{"model": "audio captioner", "gain_aug_db": 10, "spec_augment": false, "tokenizer": "word", "encoder_arch": "densenet", "encoder_activation": "silu", "decoder_mlp_ratio": 4, "decoder_cross_attention_every": 1, "init": "kaiming_normal", "optimizer": "soap", "beta2": 0.99, "epochs": 100.3, "lr_schedule": "cosine", "final_lr_fraction": 0, "warmup_steps": 760}
Rows from block 9 of the audio encoder, named by matrix and row number. Rows with one number belong to one channel. Each number is 128 + 24 x the weight over its row's rms, rounded and kept within 0 to 255. All counts start at 0. After the name is the row's rms in percent of the matrix's.
# conv1: bottleneck pointwise conv (encoder.blocks.11.conv1.weight, 96x136x1x1), inputs 92-135
# conv2: growth 3x3 conv (encoder.blocks.11.conv2.weight, 24x96x3x3, transposed), outputs 10-14, a 3x3 kernel for each
conv1.6 101 [116 127 141 107 140 148  96 175 114 144 123 141 143 135 143 117 165 112  98 175 120 108 141 130 144 114 142 123 136 150 119 111 117 131 117 113 113 111 100 145 131 124 141 168]
conv2.6 104 [120 115 129 142 125  99 142 158 101 121 125 163  76 161  85 132 120 103 111 113 108 125 121 132 148 102 144 117 141  94 126  99  91 167 106 110 113 127 163 123 135 126 127  95 115]
conv1.7 105 [135 122 115 117 109  78 114 123 165 118 153 173 134 135 150 149 159 128 111 134 138 108 145 135 121  93 113 124 137  96  82 100 134 115  79 117  85  78 109 177 147 106 160 106]
conv2.7 106 [111 147 146 152 114 120 164  99 120 130  73 151 109 122 150 111 159 109  79 111 153 108 124 143 119 153 113 109  78 131 164 162 131 162 143  90 156 126 135 114  70 183 127 122 132]
conv1.8 087 [134 122 131 143  96 120 134 134 143 111 131 157 122  83 104 109 118 104 138 154 137 139 136 130 107  84 135 164 121 161 117 119 139 107 143 141 185 122 116 159 150 139 140 116]
conv2.8 092 [ 91 142 110 102 131 133 127  66 139 178  91 164 109 104 133 136 123 128 143 167 171 116 112 150 103 123 126 101 111 141 102 146 142 128 109 106 125 165 165 138 102 123 111 122 150]
conv1.9 089 [115  92 184  97 174  97 115 151 130 138 125 128  97 123 104 113 125 147 127 157 147 153 107 148 124 154 109 139 110 128 122 132 152 102 113  99 158 125 117 125 108 122  82 143]
conv2.9 090 [138 165 117 132 135 129 138  94 133  99  96 105 125 140 120 144 143 114 126  78 138 131  99 116 125 109 126 128 117 153 152 112 152 168  95 155 152  95 135 128 166 157  99  89 138]
conv1.10 096 [117 166 166 101 112 124 121 127 173 153 156 130 100 132 122 106 136 169 106 146 123 133 136  98 133 146 126 165 165 176 112 115 127 135 114 136 114 124 121 101 122 130 155 145]
conv2.10 090 [159 176 105 125  88 112 137  83 140  76 152  80 156 155 125 158 122 100 109 138 116 153 121 111  93 123 149 139  97 142 119 114 152 132 111 140  89 123 126 109  86 155 122 146 101]
conv1.11 086 [122 148 104 114 143 134  95 136 137  78 118 133 162 114 120 106  93 121 166 136 124 124 133 123  93 122 111 130  81 132 115 129 129 126 122 135 161 103 151 145 123 133 143 110]
conv2.11 084 [ 61 124 144 131 136 119 134 157 104 109  89 128 170 101 116 131 102 126 124 116  97 132 159 148  99 131 126 144 157 128 144 157 135 151 129 109 134 127 109 180 123 163  97  96 131]
conv1.12 076 [105 118 128 158 134  77 121 137 134 111 106  88 118 139 107 133 168 127 133 156 159 119 131 161 130  94 136 165 134 150 129  98 122 124 144 135 155 130  88 150 124  98 133 138]
conv2.12 080 [104  97 156 141 128 128 149 105 143 109 130 180  84 142 130 105 160 114 142 113 110 116 115 133 127 179 150 108  98 138 150 129 125 161 100 130 137 126 138 169 144 126 135 119 114]
conv1.13 098 [158 143 141 124 138 151 143 174 132 121 147 107 145 154 109 111 145 125 135 113 125 134 156 128 136 125 134 135 159 140 121 131 128 142 153 132 123 148 111 124 152 147 128 111]
conv2.13 095 [136 105 127 143 125 125 149  94 141  96 138 148 126 151 110 175 142 132 114 105 114 159 133 144 176 103 124 135 113 130 190  96 142 114 133 124 133 114 149 148  75  96  91 159 147]
conv1.14 106 [146 146 121 136 110 138 126 141 129 144 112  87 133 150 117 102 111 123 195 131 169 126 102 100 116 152  80 120 107 167 127 101 141 131 158 122 104 125 145  89 130 131  91  98]
conv2.14 095 [160  71  76 135 139 145  84 121 140 112 100 123 112 124 170 108 122 127 140  87 121 134  89 107 122 137 115 184 139 195 133 121 118 104 145 112 101 114 161 135  89 129 100 123  98]
conv1.15 107 [109 106 140 169 134 130 151  83 147 127 141 118 133 139 164 134 105 153  94 151 133  60 114 108 120 109 115 126 143 121 130 134 130 140 140  78 120 156 136 107 140 158 115 127]
conv2.15 116 [161  71 140  99 110 141 137 140 110 148 155 133 157 112 128 121 131 134 117 116 144 125 144 114 106 116 134 119 148 154 138 161 140 102 142 144  91 137 138 150 116 129 142 130 112]
conv1.16 102 [129 164 122 134  96 115 139 121  90 132 159 131 138 138 156 116 141 120 146 178  97 140 135 119 125 110 156 136 101 136 109 145 103 139  79 139 132 126 142 135 127 114 128 108]
conv2.16 095 [105 193 118 101 163 132 122 148 141 106 132 153 146  82 124  87 112 117  75 106 119 126 128 128 128 135 103 100 125  99 128 137 142 167  99 116 110 173 109 152 112 126 126 141  99]
conv1.17 108 [159 109  88 115 141 105 128 122 112 107 147 121 111 120 140 137 151 129 104 113 127 121 137 138 149  87 113 144 107 112 109 130 132  85 105 128 143 120 103 121 157 119  85 131]
conv2.17 106 [132 147 146 102 129 136 131 116 136 121 119 140  87 114 170 120 106 159 180 114 203  92 134 122 145  96 136 165 128 138 137 119 129 116 105 132 194 159 148 105 149 136 136 145 117]
conv1.18 095 [154 127 171 129 163 117 135 137 161 100 161 122 125  83 123 129  76 108 177 141 153  74 128 139 149 156 116 131 132 185  94 118 101 112 149 126 112 104 116 112 140 109 184 151]
conv2.18 094 [ 91  87 124 183 107 129 126 121 138  58 154 163 107 175 114 126 175 116 128  96 103 143 149 138 132 109 110 173 135 128 112  91  93 135 130 182 136 145 140  81 148 116 126 107 132]
conv1.19 090 [134 147  98 197 148 104 124 166 120 134 196 158 167 115 165 151 164 137 136 123 148 140 123  78 130 130 129 144  90 119 164 145 137 118 135 145  71 101 145 100 111 148 152  86]
conv2.19 096 [150  99 143 146 105 125 144 127 152  76 217 103 154 107 112 103 130 112 142  97  91 125 136 112 147 111  87  79 124  97 122 151  92 149  87 139 131 145 135  94 130 137  88 113 120]
conv1.20 085 [112  92 176 107 147 159 131 110 147 137 126 151 113 154 140 119 126 120 120 153 175 122 126 186  88  97 101 118 138 159 127 110 154 169 102 138 132 128  99 117 129  91 105 124]
conv2.20 089 [ 77 127 100  74 149 153 103  85 127 109  89 162 134 154  95 121 146 158 152 141 107 140 130 132 137  83 159 127 136 180 104 117 145 131  91 150  73 114 111 146 158 136 117  83 146]
conv1.21 103 [125  67 132 148 122 140 112 137 104 139 123 154 121 132 103 149 134 188 148 133 144 154 181 108 131  87 129 150 140 148 146 144 121 133 149 112 123 127 149 130 124 117 123 132]
conv2.21 095 [129 150 155  85 102 126 122 150 106 199  99 118 119  97 138 117 124 135 132 102 117 131 175 111  85 157 164  53 148 124 140 160 110 132 111  93 161 168 137 124  89 127 110 139 135]
conv1.22 096 [ 88 115 116 113 117 106 118 128 109 108 120 119 119 125 127 102 123 126 147 125  89 110 135 125 132 117 116 165 136 101 125 147 127 143 114 181 123 141 109 119 120 139 120 105]
conv2.22 096 [107 141 155 115  84 138 149 157 131 106 139 126 155 148 111 137  77 110 172 121 120 114 126 126 144 127 125  93 111 127 139 165 140  93 123 115 137  90  96 117 103 126 126 103 104]
conv1.23 114 [158 129 100 148  91 146 121 140 116 145 163 167 123 105 131 111 139 135 168 154 169 111 136  95 129 132 149 109 112 115 128 152 170 136 114 117 133 161 108 139 118 144 150 115]
conv2.23 109 [134 197 114 108 167 151 133 149 123 216  99 103 181 123 118 121 158 118  96 118 123 106 158 148 172 110 114 153 183 161 104 108 111 124 108 108 115 150 118 114 162  92 150 147 112]
conv1.24 103 [114 108 148 147  99 110 135 128 160  85 120 156 117 126 103 118 141 148 143 146 138 147 112 157 192 142 151 114 127 108 126 140 159 152 173 158 164 129 126 140 116 115  97 135]
conv2.24 098 [ 99 172 149 127 122  86 119 102 125 163  78 107 103 179 143 137 131 132 173 120 152 114  91 102 140 170 113 150 148 136 128 105 114 140 142 140 124 103  95 118  97 129 116 131 120]
conv1.25 095 [145 147 160 118 120 157 172 141 148 118 127  95 103 154 142 125 155 155 184 118 173 114 143 108 136  92 110 138 158 105 156  95 130 153 150 145 133 111 116 167 136 123 105 140]
conv2.25 100 [148  73 130 141 136 133 114 174 117 134  96 145 131 154  95 147 134 154 103 141 162  90 146 108 156  93 133 157 142 170 168 136 167 107 156 100 118 115 166 153 175 109 130 114 130]
conv1.26 096 [104 138 136 141 142 147 162 158 136 127 139 166 148 131  89 124 129 110 100 144 110 128 113 135 157 145 110 104 135  71 101 155 113 136 178 125 129 122 122 140  91 138 141 111]
conv2.26 102 [149 153 176 126 105  84 165 123 156  96 142 138 139 146  98 174 115 114 142 106 119 119 152 144 142 114 131 135 115 122 176 156 132  62 129  93 143 158 114  91 122 102 160 144 136]
conv1.27 099 [185 127  94 116 108 112 133 140 121 140 161  86 141 119 132 149 131 123  95 140 144 126 118  86 131 120 113 131 136 143 172 154 172 116 152 148 123 150 136 156  85 117 173 131]
conv2.27 096 [167 179  89  93 116 127 123  82 155 161  61 148  87 142  90 131 146 106 147 120 111 126 137 124 154 121 122  86 129 118 130 141 108 118  84 130  71  62 107 110 137 126 143 184 108]
conv1.28 105 [138 113 127 105  98 121  99 106 140 137 159 147 119  94 108 126 144 120 109 153 153 134 153 125 123 161 103 189 130 166 146 104 147 142 150 115 138  97 101 125 177 138 172 104]
conv2.28 101 [142 181 115 124  86 160 114 148  96 106 122 129 110 112 140 138 153 102  99 149 123 118 156 188 144 138  51  96 124 110 174  95 107 142  97 106 103 100 127 122 170 122 122 111 104]
conv1.29 086 [142 124 122 120 120 119 125 120 104 135  82 111 111 120  95 136 106  93 150 124 135 131  99 142 143  88 114 123 127 140 150 154 111 115 136 161 127 121 160 140 144 105 126  99]
conv2.29 094 [136  86 116 112 179 128 109 125 153 149 183 101 123 117 108 100 154 117 134  84 117 118 129 132 105 136 115 131 134 122 115 138 118 129 107 143 172 107 102 139 113 144 133 132 130]
conv1.30 103 [163 120 145 154 122 137 113 135 113 141 136  77 110 137 115 120 145 116 144 158 128 144  91 127 131 137 130 104  96 110 115 120 129 146 142 134 139 115 114 106  87 137 174 113]
conv2.30 110 [133 117 145 127  80 133 138 126 149 146 156  83 117 143 123 132 130 116 145  81 133 163 150 131 113 128 112 140 106 121  96  66 115 144 120 141  97 121 151 134 133  97 137 155 108]
conv1.31 094 [122 102 119 167 176 116 155 160 123 139 185 137 159  88 126 101 104 118 121 144 132 155 105 133 144  85 114 133 110 118 168 140 136 161 138 140 107 145 142  95 143 152 173 156]
conv2.31 097 [113 112  88  79 160 141 141 117 132  93 180  78 120 135 128 133 122 142 112 114 147  90 133 108 108 136 113 136 107 113 116 132 104 142 119 140 134 163 143  76 139 125 129 115 130]
conv1.32 103 [ 97 111 115 115 100 126 156  97 119 118 143 132 108 158 171 151 102 118  72  92 111 116 163 140 118 109 139 124 132 100 125 140 113 118 111 116 150 140 120 141 100 151 129 141]
conv2.32 104 [171 120 111 134 102 125 122 136 141 137  98 145 127 136 103 100 132 107  92 121 136 101  86 135 131 139 131 133  85 102 117 142 155 101 121 133 100 158 130 131 111 153 151 111 130]
conv1.33 100 [158 181  99 136 162 128 166 115 113 107 110 125 110 165 122 116 116 137 149 114 127 137  86 137 136 122 106 128  99 136 137 154 117 114 147 125 125 104 147 144 157 143 145 139]
conv2.33 102 [168 101 140 172 155  97 102 144 145 152 173 166 121 105 144 143 104 133  91  79 123 163 103 133 132 111 117 118 123 133 120 123 143 120 133 103 164 133 125 117  85 114 124 139 142]
conv1.34 113 [119  96 127 131 123 139 145 136 145 102 132 132 169 120 131 120 160 142  91 174  76 151 131 170 114 122 100 127 114 144  70 177 106 121 116 105 135 126  88 155 145 153 120 137]
conv2.34 110 [123 182 114 141 184 102 109 125 119 135 102 158 141  74 142 196  77 134 131 140 119  98 125 111 179 140 137  91 132 110 133 124 125 133 152 134 140 131 154 131  88 124 157 106 108]
conv1.35 109 [104 135 128 154 138 134 137 144 137 133 134 128 128 160 173 147 145 155 146 123  99 110 154 140 147 149 130 165 117 151  96 107 163 148 121  97 137 122  75 127 127 144 140 134]
conv2.35 104 [100 136  97 123 178 154 150 129 137 127 169 167 110 157 121 122 118 133 134 124 124 102 140 142 170 118 119 105 125 104 118 112 117 135 133 128 171 195 113 146 124 152  79 112  61]
conv1.36 101 [128 144  93 129 121 138 128 164 154  82 116 124 163 132 116 128 148 106 126 104 142 140 140 147 141 107 140 156 119 145 109 148 125 119 109 109 114 113  89 113 141 137 112 117]
conv2.36 105 [102 141 115 126  78 173  99 177 140 125 102 118 170 138  94 178  85 120 108 120 143 113 151 114 133 120  94 114 117 144 146 126 135 105 157  81  90 117 118 164 135 128 127 139 147]
conv1.37 090 [127 136 103 121 121 128 158 161 227 188 130 142 129 137 131 114 159 138 137 136  78 135 184 104 162 137 141 126 150 115 101  92 130 169 108 131 134 114 115 118 132 123 126 122]
conv2.37 098 [122 171 148 108  94  94 176  99 112  97 120 126 108 201  99  98 171 119 134 151  99 120 160 144 130 146 114 116 107  95 103 129 175 160  71 144 127 150 192 169 175  73 116  92 122]
conv1.38 129 [166 110 117 129 149 111 152 117 112 132  94 108 118 150 131 109 113 134 115 114 102 116 140 152 121 112 126 157 110 119 141 145 122 128 126 109 158 108 132 117  83  84 143 132]
conv2.38 127 [142  78 129 119 120 104 135 102 113 136 149 134 106 144 143 151 108 111 179 129 103 114 128 126 151 115 132 131 129 132 133 112 104 119 148 134 116  90 101 111 108 137 125 139 153]
conv1.39 124 [160 100 139  99 101 156 167 118 118 149 127 151 144 114 119  95 134 128  83 118 154  75 149 159 130  98 116  81 119 178 178 158 144 145 138 106  93 123  96 109 150  79 118 132]
conv2.39 123 [ 82 110 111 105 147 122  61 255 121 117  70 156  99 132 134 159 126 138 100  92 115 113 110 113 146 138 117 120  82 104 133 112 116  57 158 150  64 130 136 108 101 123 137 130 114]
conv1.40 112 [117 110  96  89 142 168 114 131 149 170 146 125  90 146  92 119 129 147 135 100 102 118 132  95 156 111 139 155 133 124 171 130 131 107 111 138 110 155 168 121 127 100 118 128]
conv2.40 117 [153  69 125 141 173 120  92 173 134 124 132 121 149 119 155 122 113 113 130 160 133 139 118 115 118  91 120 132 125 112  99 173  89 123 155 131 111 108 132 177 122 135 107  94 132]
conv1.41 098 [161 135 104 110 137 129 135  95 120 135 108 165 130  83 116 125  83 144 115 132  92 125 108 121 146 182 137 126 113 147  96 106 103 113  83 100 143  90 135 118 106 150 113 137]
conv2.41 099 [124 108 171 118 136 131 167 102 128 163 120  97 123 109 131  83 170 148 175 111 114 132 153 140  95 115 125  85 125 130 114 141 177 101  97 126 151 136 153 127 117 106 124 120 158]
conv1.42 082 [124 111 143 103 146 117 149 151 110 183 100 124 105 102  89 173 179 163 126 146 134 142 148 178 143 122 132 146 108 165 126 163 168 144 133 127 160 128 149 118 135 123 108 145]
conv2.42 085 [ 98 106 171 113 130 138 106 156  88 187 130  82 114 103 153 182 112  74 119 151 134 134 124 161 139 142 112 141 137 107 139 124 122 174 114 122 118 132 136 125 126 125 150 101  97]
conv1.43 117 [123 144 103 145 132 108 151 130 120  98 100 147 135 125 139 108 127 106 137 142  75 114 136 153 114 137 108 114 113  84 135 151 128 102 154 130  97 148 107 130 103 119 131 112]
conv2.43 103 [107 152 158 137 139 111  99 137 101 134 136 135 125  89 127 149 136 159 111 135 156 106 111 108 135 137 161 192 147  90  83 115 101 150 155  97 157 132 128 134 131 144 117 150  93]
conv1.44 090 [157 115 152 134 145 129  82 108 107 132 125  87 134 128 127 123 115 142 137 108 128 116  90 129 165 143 138 109 128 143 148 131 134 117 124 155  86 107 130  98 143  99 105 134]
conv2.44 095 [170 149 152 124 136 112  78 165 102 130 104 101 114 125 113 122 108 147 145 120 159 100 138 149 121 109 142 148 132 138 113  88  88 122 123 156 120 172 110 127 105 105 105 134 153]
conv1.45 096 [150 160 142 161 118 166 122 110 149 140 134 115 127 121  83 144 148 118 114 127 103 116 121 119 125 133 127 112 158 121 145 133 147 118 104 111 119 103 127 119 103  85 134 145]
conv2.45 093 [150 107 106 113 139 137 117 122 140 134 127 138 132  99 107 122 171 109 179 131 144  77 111  97 153 127 117 107 143 104 141  99 149 117 131 123 108 134 150 132 125 112  82 178 107]
conv1.46 116 [119 107 117  88 122 109  88 166 121 149 129 120 106 169 114 131 134 131 114 157 124 104 118 118 109 141 120 101 124 118 118 143 134 114 121 130 157 130 125 160 160 113 130 135]
conv2.46 122 [146 147 160 120 120 123 135  91 174 142 136 179 123 126  95 127 117 128 140 161 116 129 124 126 123  98 121 114 112 134 116 104 122 140 122 117 151 110 136 148 174 109 130  91 105]
conv1.47 097 [117 126 142 141 119 166 132 105 102 111 141 140 125 113 118 116 107  89 151 113  99 146 173 144 143 127 159 118 118 128 166 138 125 106 106 149 139 126 133 144 152 127  94 128]
conv2.47 094 [136  99 119 126 119 156 131  87  78 147 203 116 140  85 121  87 103 139 155 138  94 124 129 118 135 125  96  98 110 137 137 127 127 140 116  99 115  79 143 119 125 135 109 149 149]
conv1.48 092 [138 120 151 149 118 151 122 113 157 124 133 139 140 119 138  99  81 168 112 107 113 119  85 146 146 139 118 152 126  91 163 143 137 134 149 153 127 126 154 134 118 140 118 115]
conv2.48 101 [121  33 137  97 186 105  76 141 141 148 137  74 151 120 122 115 120 148 121 130 117 135 129 147 108 105 140 141 149 138  99 160 115  82 146 146  86 141 106 129 119 118 105 143 176]
conv1.49 082 [133 108 148 101 138 169  85 158 167 137 159 121  87 127 112 159 127 106 140 138 139 125 126 109 127 123 123  91 141 115 188 128 156 142 146 128 118 121 129 178 113 188 139  86]
conv2.49 084 [ 80 137 117 105 114  96 132 114 170 166 129 114  58 142 156 164 111 121 118 129 121 126 160 120 113 108 116 134 133 142 140 140 125 106 125 116  94 117 114 140  81  75 118 167 186]
conv1.50 091 [120 128 133 131 119 141 145 142  55 127 150 122 122 161 128  83 154 119 123 176 155 132 158 126 126 110  98 129 112 135 179 145 130 136 116 101 136 136  90  76 112  96 147 173]
conv2.50 096 [140 109 112 131 102 159 162  79 140 135 136 102 140 166  94 136  99 124  91 182  85 113 127 108  98 125 123  99 102 110 105 124 109 173 163  97 100 110 131 100 140 134 175 126  93]
conv1.51 120 [ 91 140 100 119 128 111 127 117 123 135 112  94 141 129 103 159 132 133 137 134 118  90  92 122 164 104 120 133 123  91 159 156  87 127 149 120 130 109 169  92 112 126 120 131]
conv2.51 115 [ 97 115 128  90 183 149 113 157  87 107 129 106 140 116 106 136 102 156 113 126 103 150 148  90 135 117 115 111 124 148 121 161 141 123 124 130 141 130 150 151 181 136 107  83 113]
conv1.52 107 [124 115 130 104 118 134 122 106 106 110 164 177 140  83 160 162 105 149 104 123 107 108 115  98 154 131 129 158 114 150 148 132 116 164 143 105 135 123 119 139 106 116 114 137]
conv2.52 108 [136 113 131 155 119 118 117 118 125 114 142 108 119 122 108 122 186 153  95 124 124 117 160 105 137 138 104 121 122 134 138 132  93  95 103 159 110 112 107 124 183 113 112 127 137]
conv1.53 112 [134 130 158 120 115 155 151 135 118 115 136 134 155 158 140 143 126 118 133 114 103 137 144 118 142 169 115  80 126 133 144 108 126 134 110 136 129 115 138 111 138  83 112 149]
conv2.53 111 [147  81 131 147 128 130 126  98 158 148 156 119  83 131 131 132 162 125 128 133 135 116 114 149 141 178  88 144  74  94 149 127 166 134 111 152  99 156  91 106 110 156 136 124 129]
conv1.54 087 [118 145 168 149 103 152 115 148 125 152 115 109  78 125 136 127 109 125 146 114 112 187 116 116 128 129 137  87 112 158 146  79 102 128 141 105 151 135 115 127 106 131 114 141]
conv2.54 086 [167  93 145 133  71 144 123 174 158  79 137 151 149  87 155 101 138 160 133 115 127 137 128 132 111 165 125 150 100 110 120 127 110 135 135 159 115 148 109 151 168 136 111 111  94]
conv1.55 105 [140 159 104 129 115 156 122 164 168 119 122  77 113  92 185 129 119 146 125 149 111  96 133  97 113 138 112 123 121 111 132 120 111 159 141  98 111 146 131 152 115 122 134 132]
conv2.55 104 [138  82 127 154 145 104 131 108 115  82 149 143  88 154  79 130  89 117 113 181 125 133 110 122 117 135 133 146  51 136 169  97 129 101 130 124  94 153  87 110 134 152 108 141 124]
conv1.56 106 [128 123 145 141 150 125  97 111 125 135 114 142 123 118 166 138  68 135 149 137 129 172 150 128 140 153 119 125 104 103 106 119 170 147 114 123 157 165  88 155 128 102 143 146]
conv2.56 110 [132 178 154 165 161 124 133  93 158  97  81 170 123 125  75 160 126 135 128 118  61 150 168 122 151 118 114 133  99  97 184 125 157 133 115 122 151 135 134 135 123 142  62 108 104]
conv1.57 100 [107 136 127 105  82 127  95  78 165 195 113  94 153 170 124  83 137 143 104 131 113 142 116 120 122 140 183 123 117 127 111  84 110 154 106 106 106 106  79  92 139 156 117 135]
conv2.57 102 [128 127 132 137  92 156 168  94 106 112 127 105 144 118 102 105 160 110 100 106 103 119 124 113  96 129 158 134 155 105 103 110 109 171 116 122 111  84 140 139 174 130 119 160 129]
conv1.58 099 [ 90 156 135 134  88 127 131 118 164 122 132 141 158 126 101 113 107 125 142 113 121 153 159 136 116 143 144 136 137 108 129 129 164 144 161 112 129 106 150 157 101 113 148 113]
conv2.58 093 [128 154 132 144  88 127 155 100 130 117 140  85 125 138 157 120  87 139 155 117 129 121  89 138 144 121 150 161 147 122  77 116 114 104 140 110 142 169 118 116 104 105 131 142 121]
conv1.59 097 [ 98 123 138  99 141 129 135 150 130 151 135 131 162 115 110 117 126 127 152  94 140 201 135 127 124 112 100 168 115 158 148 131 123 127 117 158 130 111 144 155 188  94 112 115]
conv2.59 091 [118 163 117 130 148 137 115 108 133  75 156 139 136 105 130 145 128 107 163 160 103 118 134 132 139 139 109 143 139 165 118  98 116 173 129 139 130 114 117 146 118 152 147 136 158]
conv1.60 098 [156 152 114 131  98 115 114 142 144 134 119 115 127  84 128 100  79 130 130 120 128 135 119 104 151 109 135 131 122 140 140 141 143 135 162 120 128 118 143 168 109 132 106 106]
conv2.60 091 [126 175 129 146 107 112 152  92 144  90 120 119 116 129 148 120 134 128 136 128 141 126 103 115 124 140 163 158 156 115 113 102 136 155 150 127 161 112  97 117 120 148 120 174 114]
conv1.61 116 [120 118 139 142 142 121 100 111 164 134 119  83 148 138 144 120 117 121 110 118 168 156 136 107 107 126 116 107 126 136 104 111 108  96 119 114 130 132 135 126 147 121 116 118]
conv2.61 105 [ 88 125 120 143 106  97 106 114 128 106 179 128 146 123 132 167 134 115 128 105 108 150 116 134 131 128 140 115 132 122 151 116 117  93 158 103 133 127 145 115 102 110 138  98 145]
conv1.62 096 [127 125 156 132 175 109 118 111 133 140 120 140  96 130 131 149  93 129 156 114 157  88 110  85  95  93 139 131 128  76  97  96 154  80 183 159  78 104 100 132 150 120 125 110]
conv2.62 104 [121 191 117 118 135 146 109 126  96 174 133 143 142 156 129 126 120 105 123 125 135 153 102  78 143 112 130 128  86 145 104  90 145 142 169  80 153 135 121 114 143 128  96 127 124]
conv1.63 093 [137 123 112  92 132 125 133 147 107 125  96 108 132 118 116 129 129 100 147 142  95  93 145 123 145 110 140  97 146 127 145 119 122 111 127 121 138 162 124 168 104 145 104 121]
conv2.63 096 [159 146 143 141 110 104 113 134 109 133 106 144 134 121  89 112 127 110 138 110 159 131 130 117 102  81 134  86 102 158 150 147 123 167 116 112 163 130 128  90 138  90 167 163 138]
conv1.64 105 [130 116 160 126 148 124 146 148 115 122 130 127 105 125 121 114 127  93 116 150  94  82 120 118 125 139 121 158 160 115 115 120 123  98 164 145 106 112 127 123 128 141 125 154]
conv2.64 109 [116 104 115 110 139 140 145  68  98 133  90 142  85 151 115 140 158 102 113 111 133 156 144 130 119 131 137 153 118 115 136 132 149 127 132 106 150  86 117 110 161 107 174 154  68]
conv1.65 078 [110 118 148 170 126 157 101 116 159 116 123  88 148 125 162 104 138 125 176 175 102 132 126 149 136  85  96 113 136 139 136 102  94 118  93 127 134 118 151 147 121 128  77 133]
conv2.65 082 [ 69 142 126 129 130 109 121 156 147 126  70 147  98 156 113 119 135 170 118 136 102 120 153 110 106  80 136 154 137 186 100  79 121 117 174  86 128 139 145 154 148 131 158  98 114]
conv1.66 099 [117 121 107  96  70 102 144  99 157  97 111 122 114 124 127 124 120 110  96 156 169 101 136 129 134 137 129 128  94 117 128 112 167 151 103 121 114 100 126 112 119 139 140 149]
conv2.66 096 [140 165 127 159 107 139 117 112 131 100 137 119  93 180 106 120 129 158 192 129 139 127 131 102 144 128 134 112 139  76 123 118 137 116 110 135 106 100 100 126 122 130 186 138 134]
conv1.67 085 [118 147 145 189 133 120 127 159 104 173 141 132 170 112 121 148 100 165 158 144 113 142  96 112 119 158 165 151 170 162 136 132 157 160 137 132  98 157 140 162 132 134 111 131]
conv2.67 090 [155 135 161  86 159 115 141  77 136 135  51 142 146 113 119 139 122 139 136 132 105 139 110  90 100 154 143 121 117 132 148 130 129 169  64 143 116 136 165 144  82 102  72 123 128]
conv1.68 096 [146 122 108 177 171 120 178 114 115 122 146 109 147 127 102  87 114 107 147 120 139 104 112  81 164 111 146 117 148 105 146 131  98 114 109 118 158 159  86  94 156 203 131  98]
conv2.68 088 [152 102 105 104 130 162 147 145 139 130 120 126 112 120 155 124  78 140 127 147 138 163 144 128 121  92 151 128 120 115 143 126 106 111 163 151 181 140 116 101 139 135 185 100 141]
conv1.69 093 [125 134 167 135  89 155  80 152 127 147 144 122 124 106 140  76 144 113 166 152 179 104 126 136 167 116  80 114 155 147 179 108 169 163 195 145 112 128 117 149  89 122 141  98]
conv2.69 092 [163 105 124 143 143 118 138 129 139  85 131  97 155 191 153 164 104  86 138 163 139 127 134 135 146 103 114 219 173 199  80 142 132 132 121 143 151 145 134 114 116 121 120 150 103]
conv1.70 088 [137 156 134 162 123 139 156 133 155 143 110 133 141 148 132 134 109 105 121 125 138 146 128 121 102 107 128  95 102 116 132 118 100 140 138 135 148 124 131 143  98 112 143 122]
conv2.70 087 [ 81 144 157 145 146 137 108 116 168 104 146 121 146 154 133  78 122 141 139 191 163  96 126 110 105 121 101  93 151 122 108 127  73 158  99 116 125 117 143 114 149 124 103 136 126]
conv1.71 087 [ 75 143  99 133 122 131 138 105 122 177 149 134 106 138 145 116 101 145  92 121 104 121 106 180 101  95 187 128  91 197 120 103 120 135 150 148 143 114 160 125 119 102 130 140]
conv2.71 088 [114 136 125 163  75 138 129 149 102 122 121 128 160 124 148  66 107 143 104 160 129 188  76 104 139 132 149 118 146  92  99 120 149 123 140 136 158  84  83 104 149 140  87 146  93]
conv1.72 103 [114 142 127 122 130 157 122 143  99 150 157 112 111 140 130 180 132 153 157 117 102 154 141 111 137 192 100  87 118 136 119 121 129 168 146 102 118 121 176 128 135 112 188 140]
conv2.72 104 [167 109 164 110  95 135 152  74 115 122 186 100 105 143 123 187 114  81 119 148 104 100 154 138 122 152 102 147  95 101 110 134 114 129 112 134 118 179 100 104 123  95 123 151 135]
conv1.73 099 [136 133 112  85 138 162 144 155 119 109 120 128 115 131 127 119  97  92 135 136 131 125 122 103 118 103 152 123 120 100 117 102  84  90 113 106 112 110 124  99 127 127 143 119]
conv2.73 093 [137 122 123 104 155 150 129 166  99  76 123 174 107 120  96 135 121 111 154 115 137 115 155 179 101  95 142 104 115 155 100 122  92 139 101 113 156 160 139 167 153 170  98 105 107]
conv1.74 111 [151 138  92 145 124 103 129 144 158 103 155 135 148 101 124 156 123 103 111  96 141 117 126 119 126  91 146 141 104 117 105 125 142 111 104 173 121 125 126 158 153 114 130 142]
conv2.74 103 [ 87 172 116 131 118 102 137 177 124 166 101 126 126  84 109 135 154 137 119 141 141 134  89 137 120 116 120 100 151  81 133 149 193 176 113 109 118 119 114 104  88 153 163 148 153]
conv1.75 095 [110 143 100 116 100 138 131 108 175 144 179  98 105 112 146 153 107 132  98 125 161 172  87 126  98 137 137 141  82 136 117 122 147 181 103 148 147 138 146 123 118 144 131 135]
conv2.75 102 [ 98 178  91 112 164 115 101  86 132 106 146  99 135 133 127 115 134 138 102 148 168 103 134 129  85 180 139 107 141  99 151 156 155  97 117 152 115 105  92 121 153 125 123  92 134]
conv1.76 097 [104 142 173 109 115 122 139 144 151 110 100  99 147  96 141 132 137 134 109  76 132 121 104 173 151 112 142 115 127  99 123 137 166 124 122 134 139 115 121 149 157 128 155 121]
conv2.76 094 [115 211 105 122 117 124 142 103 109 131 179 161 115 113 136 130 122  81  97 119 150 170 129 138 164  97 104 146 113 132  97 102 138 176  97 156 129 110  86 106 132 113 163 162 167]
conv1.77 116 [100 128 132 124 127 117 104 152 114 157 113  94 126 132 118 129 156 116 137 112  90 159 130 111  95 112 102 134 155  93  92 146 145  84  85 109 142 117 111 122  96 114 151 131]
conv2.77 111 [165  30 123 146 109 120 119 145 147  99  81 135 136 101 135 158 131 117 155 152 101 121 108 113 149 184 117 123  88 119 125 129  94 125 123 120  95 122 130 113 124 129 134 114 134]
conv1.78 091 [137 107 134 121 118 137 133 138 102 122  90 111 120 153 109  86 137 138 139 180 113 120 132 137 121 129 152 114 117 146 142 124 113 107 138 148 136 113 123 156 131  96 128 105]
conv2.78 087 [125 163 164 115 123 147 160 109 117 155  95 138 116  99 155  97 169 132 129 113 112 141 149  79 121 136 146 143 138 143 117 109 134 135 141  90  70 131 114 142 123 144 171 132 117]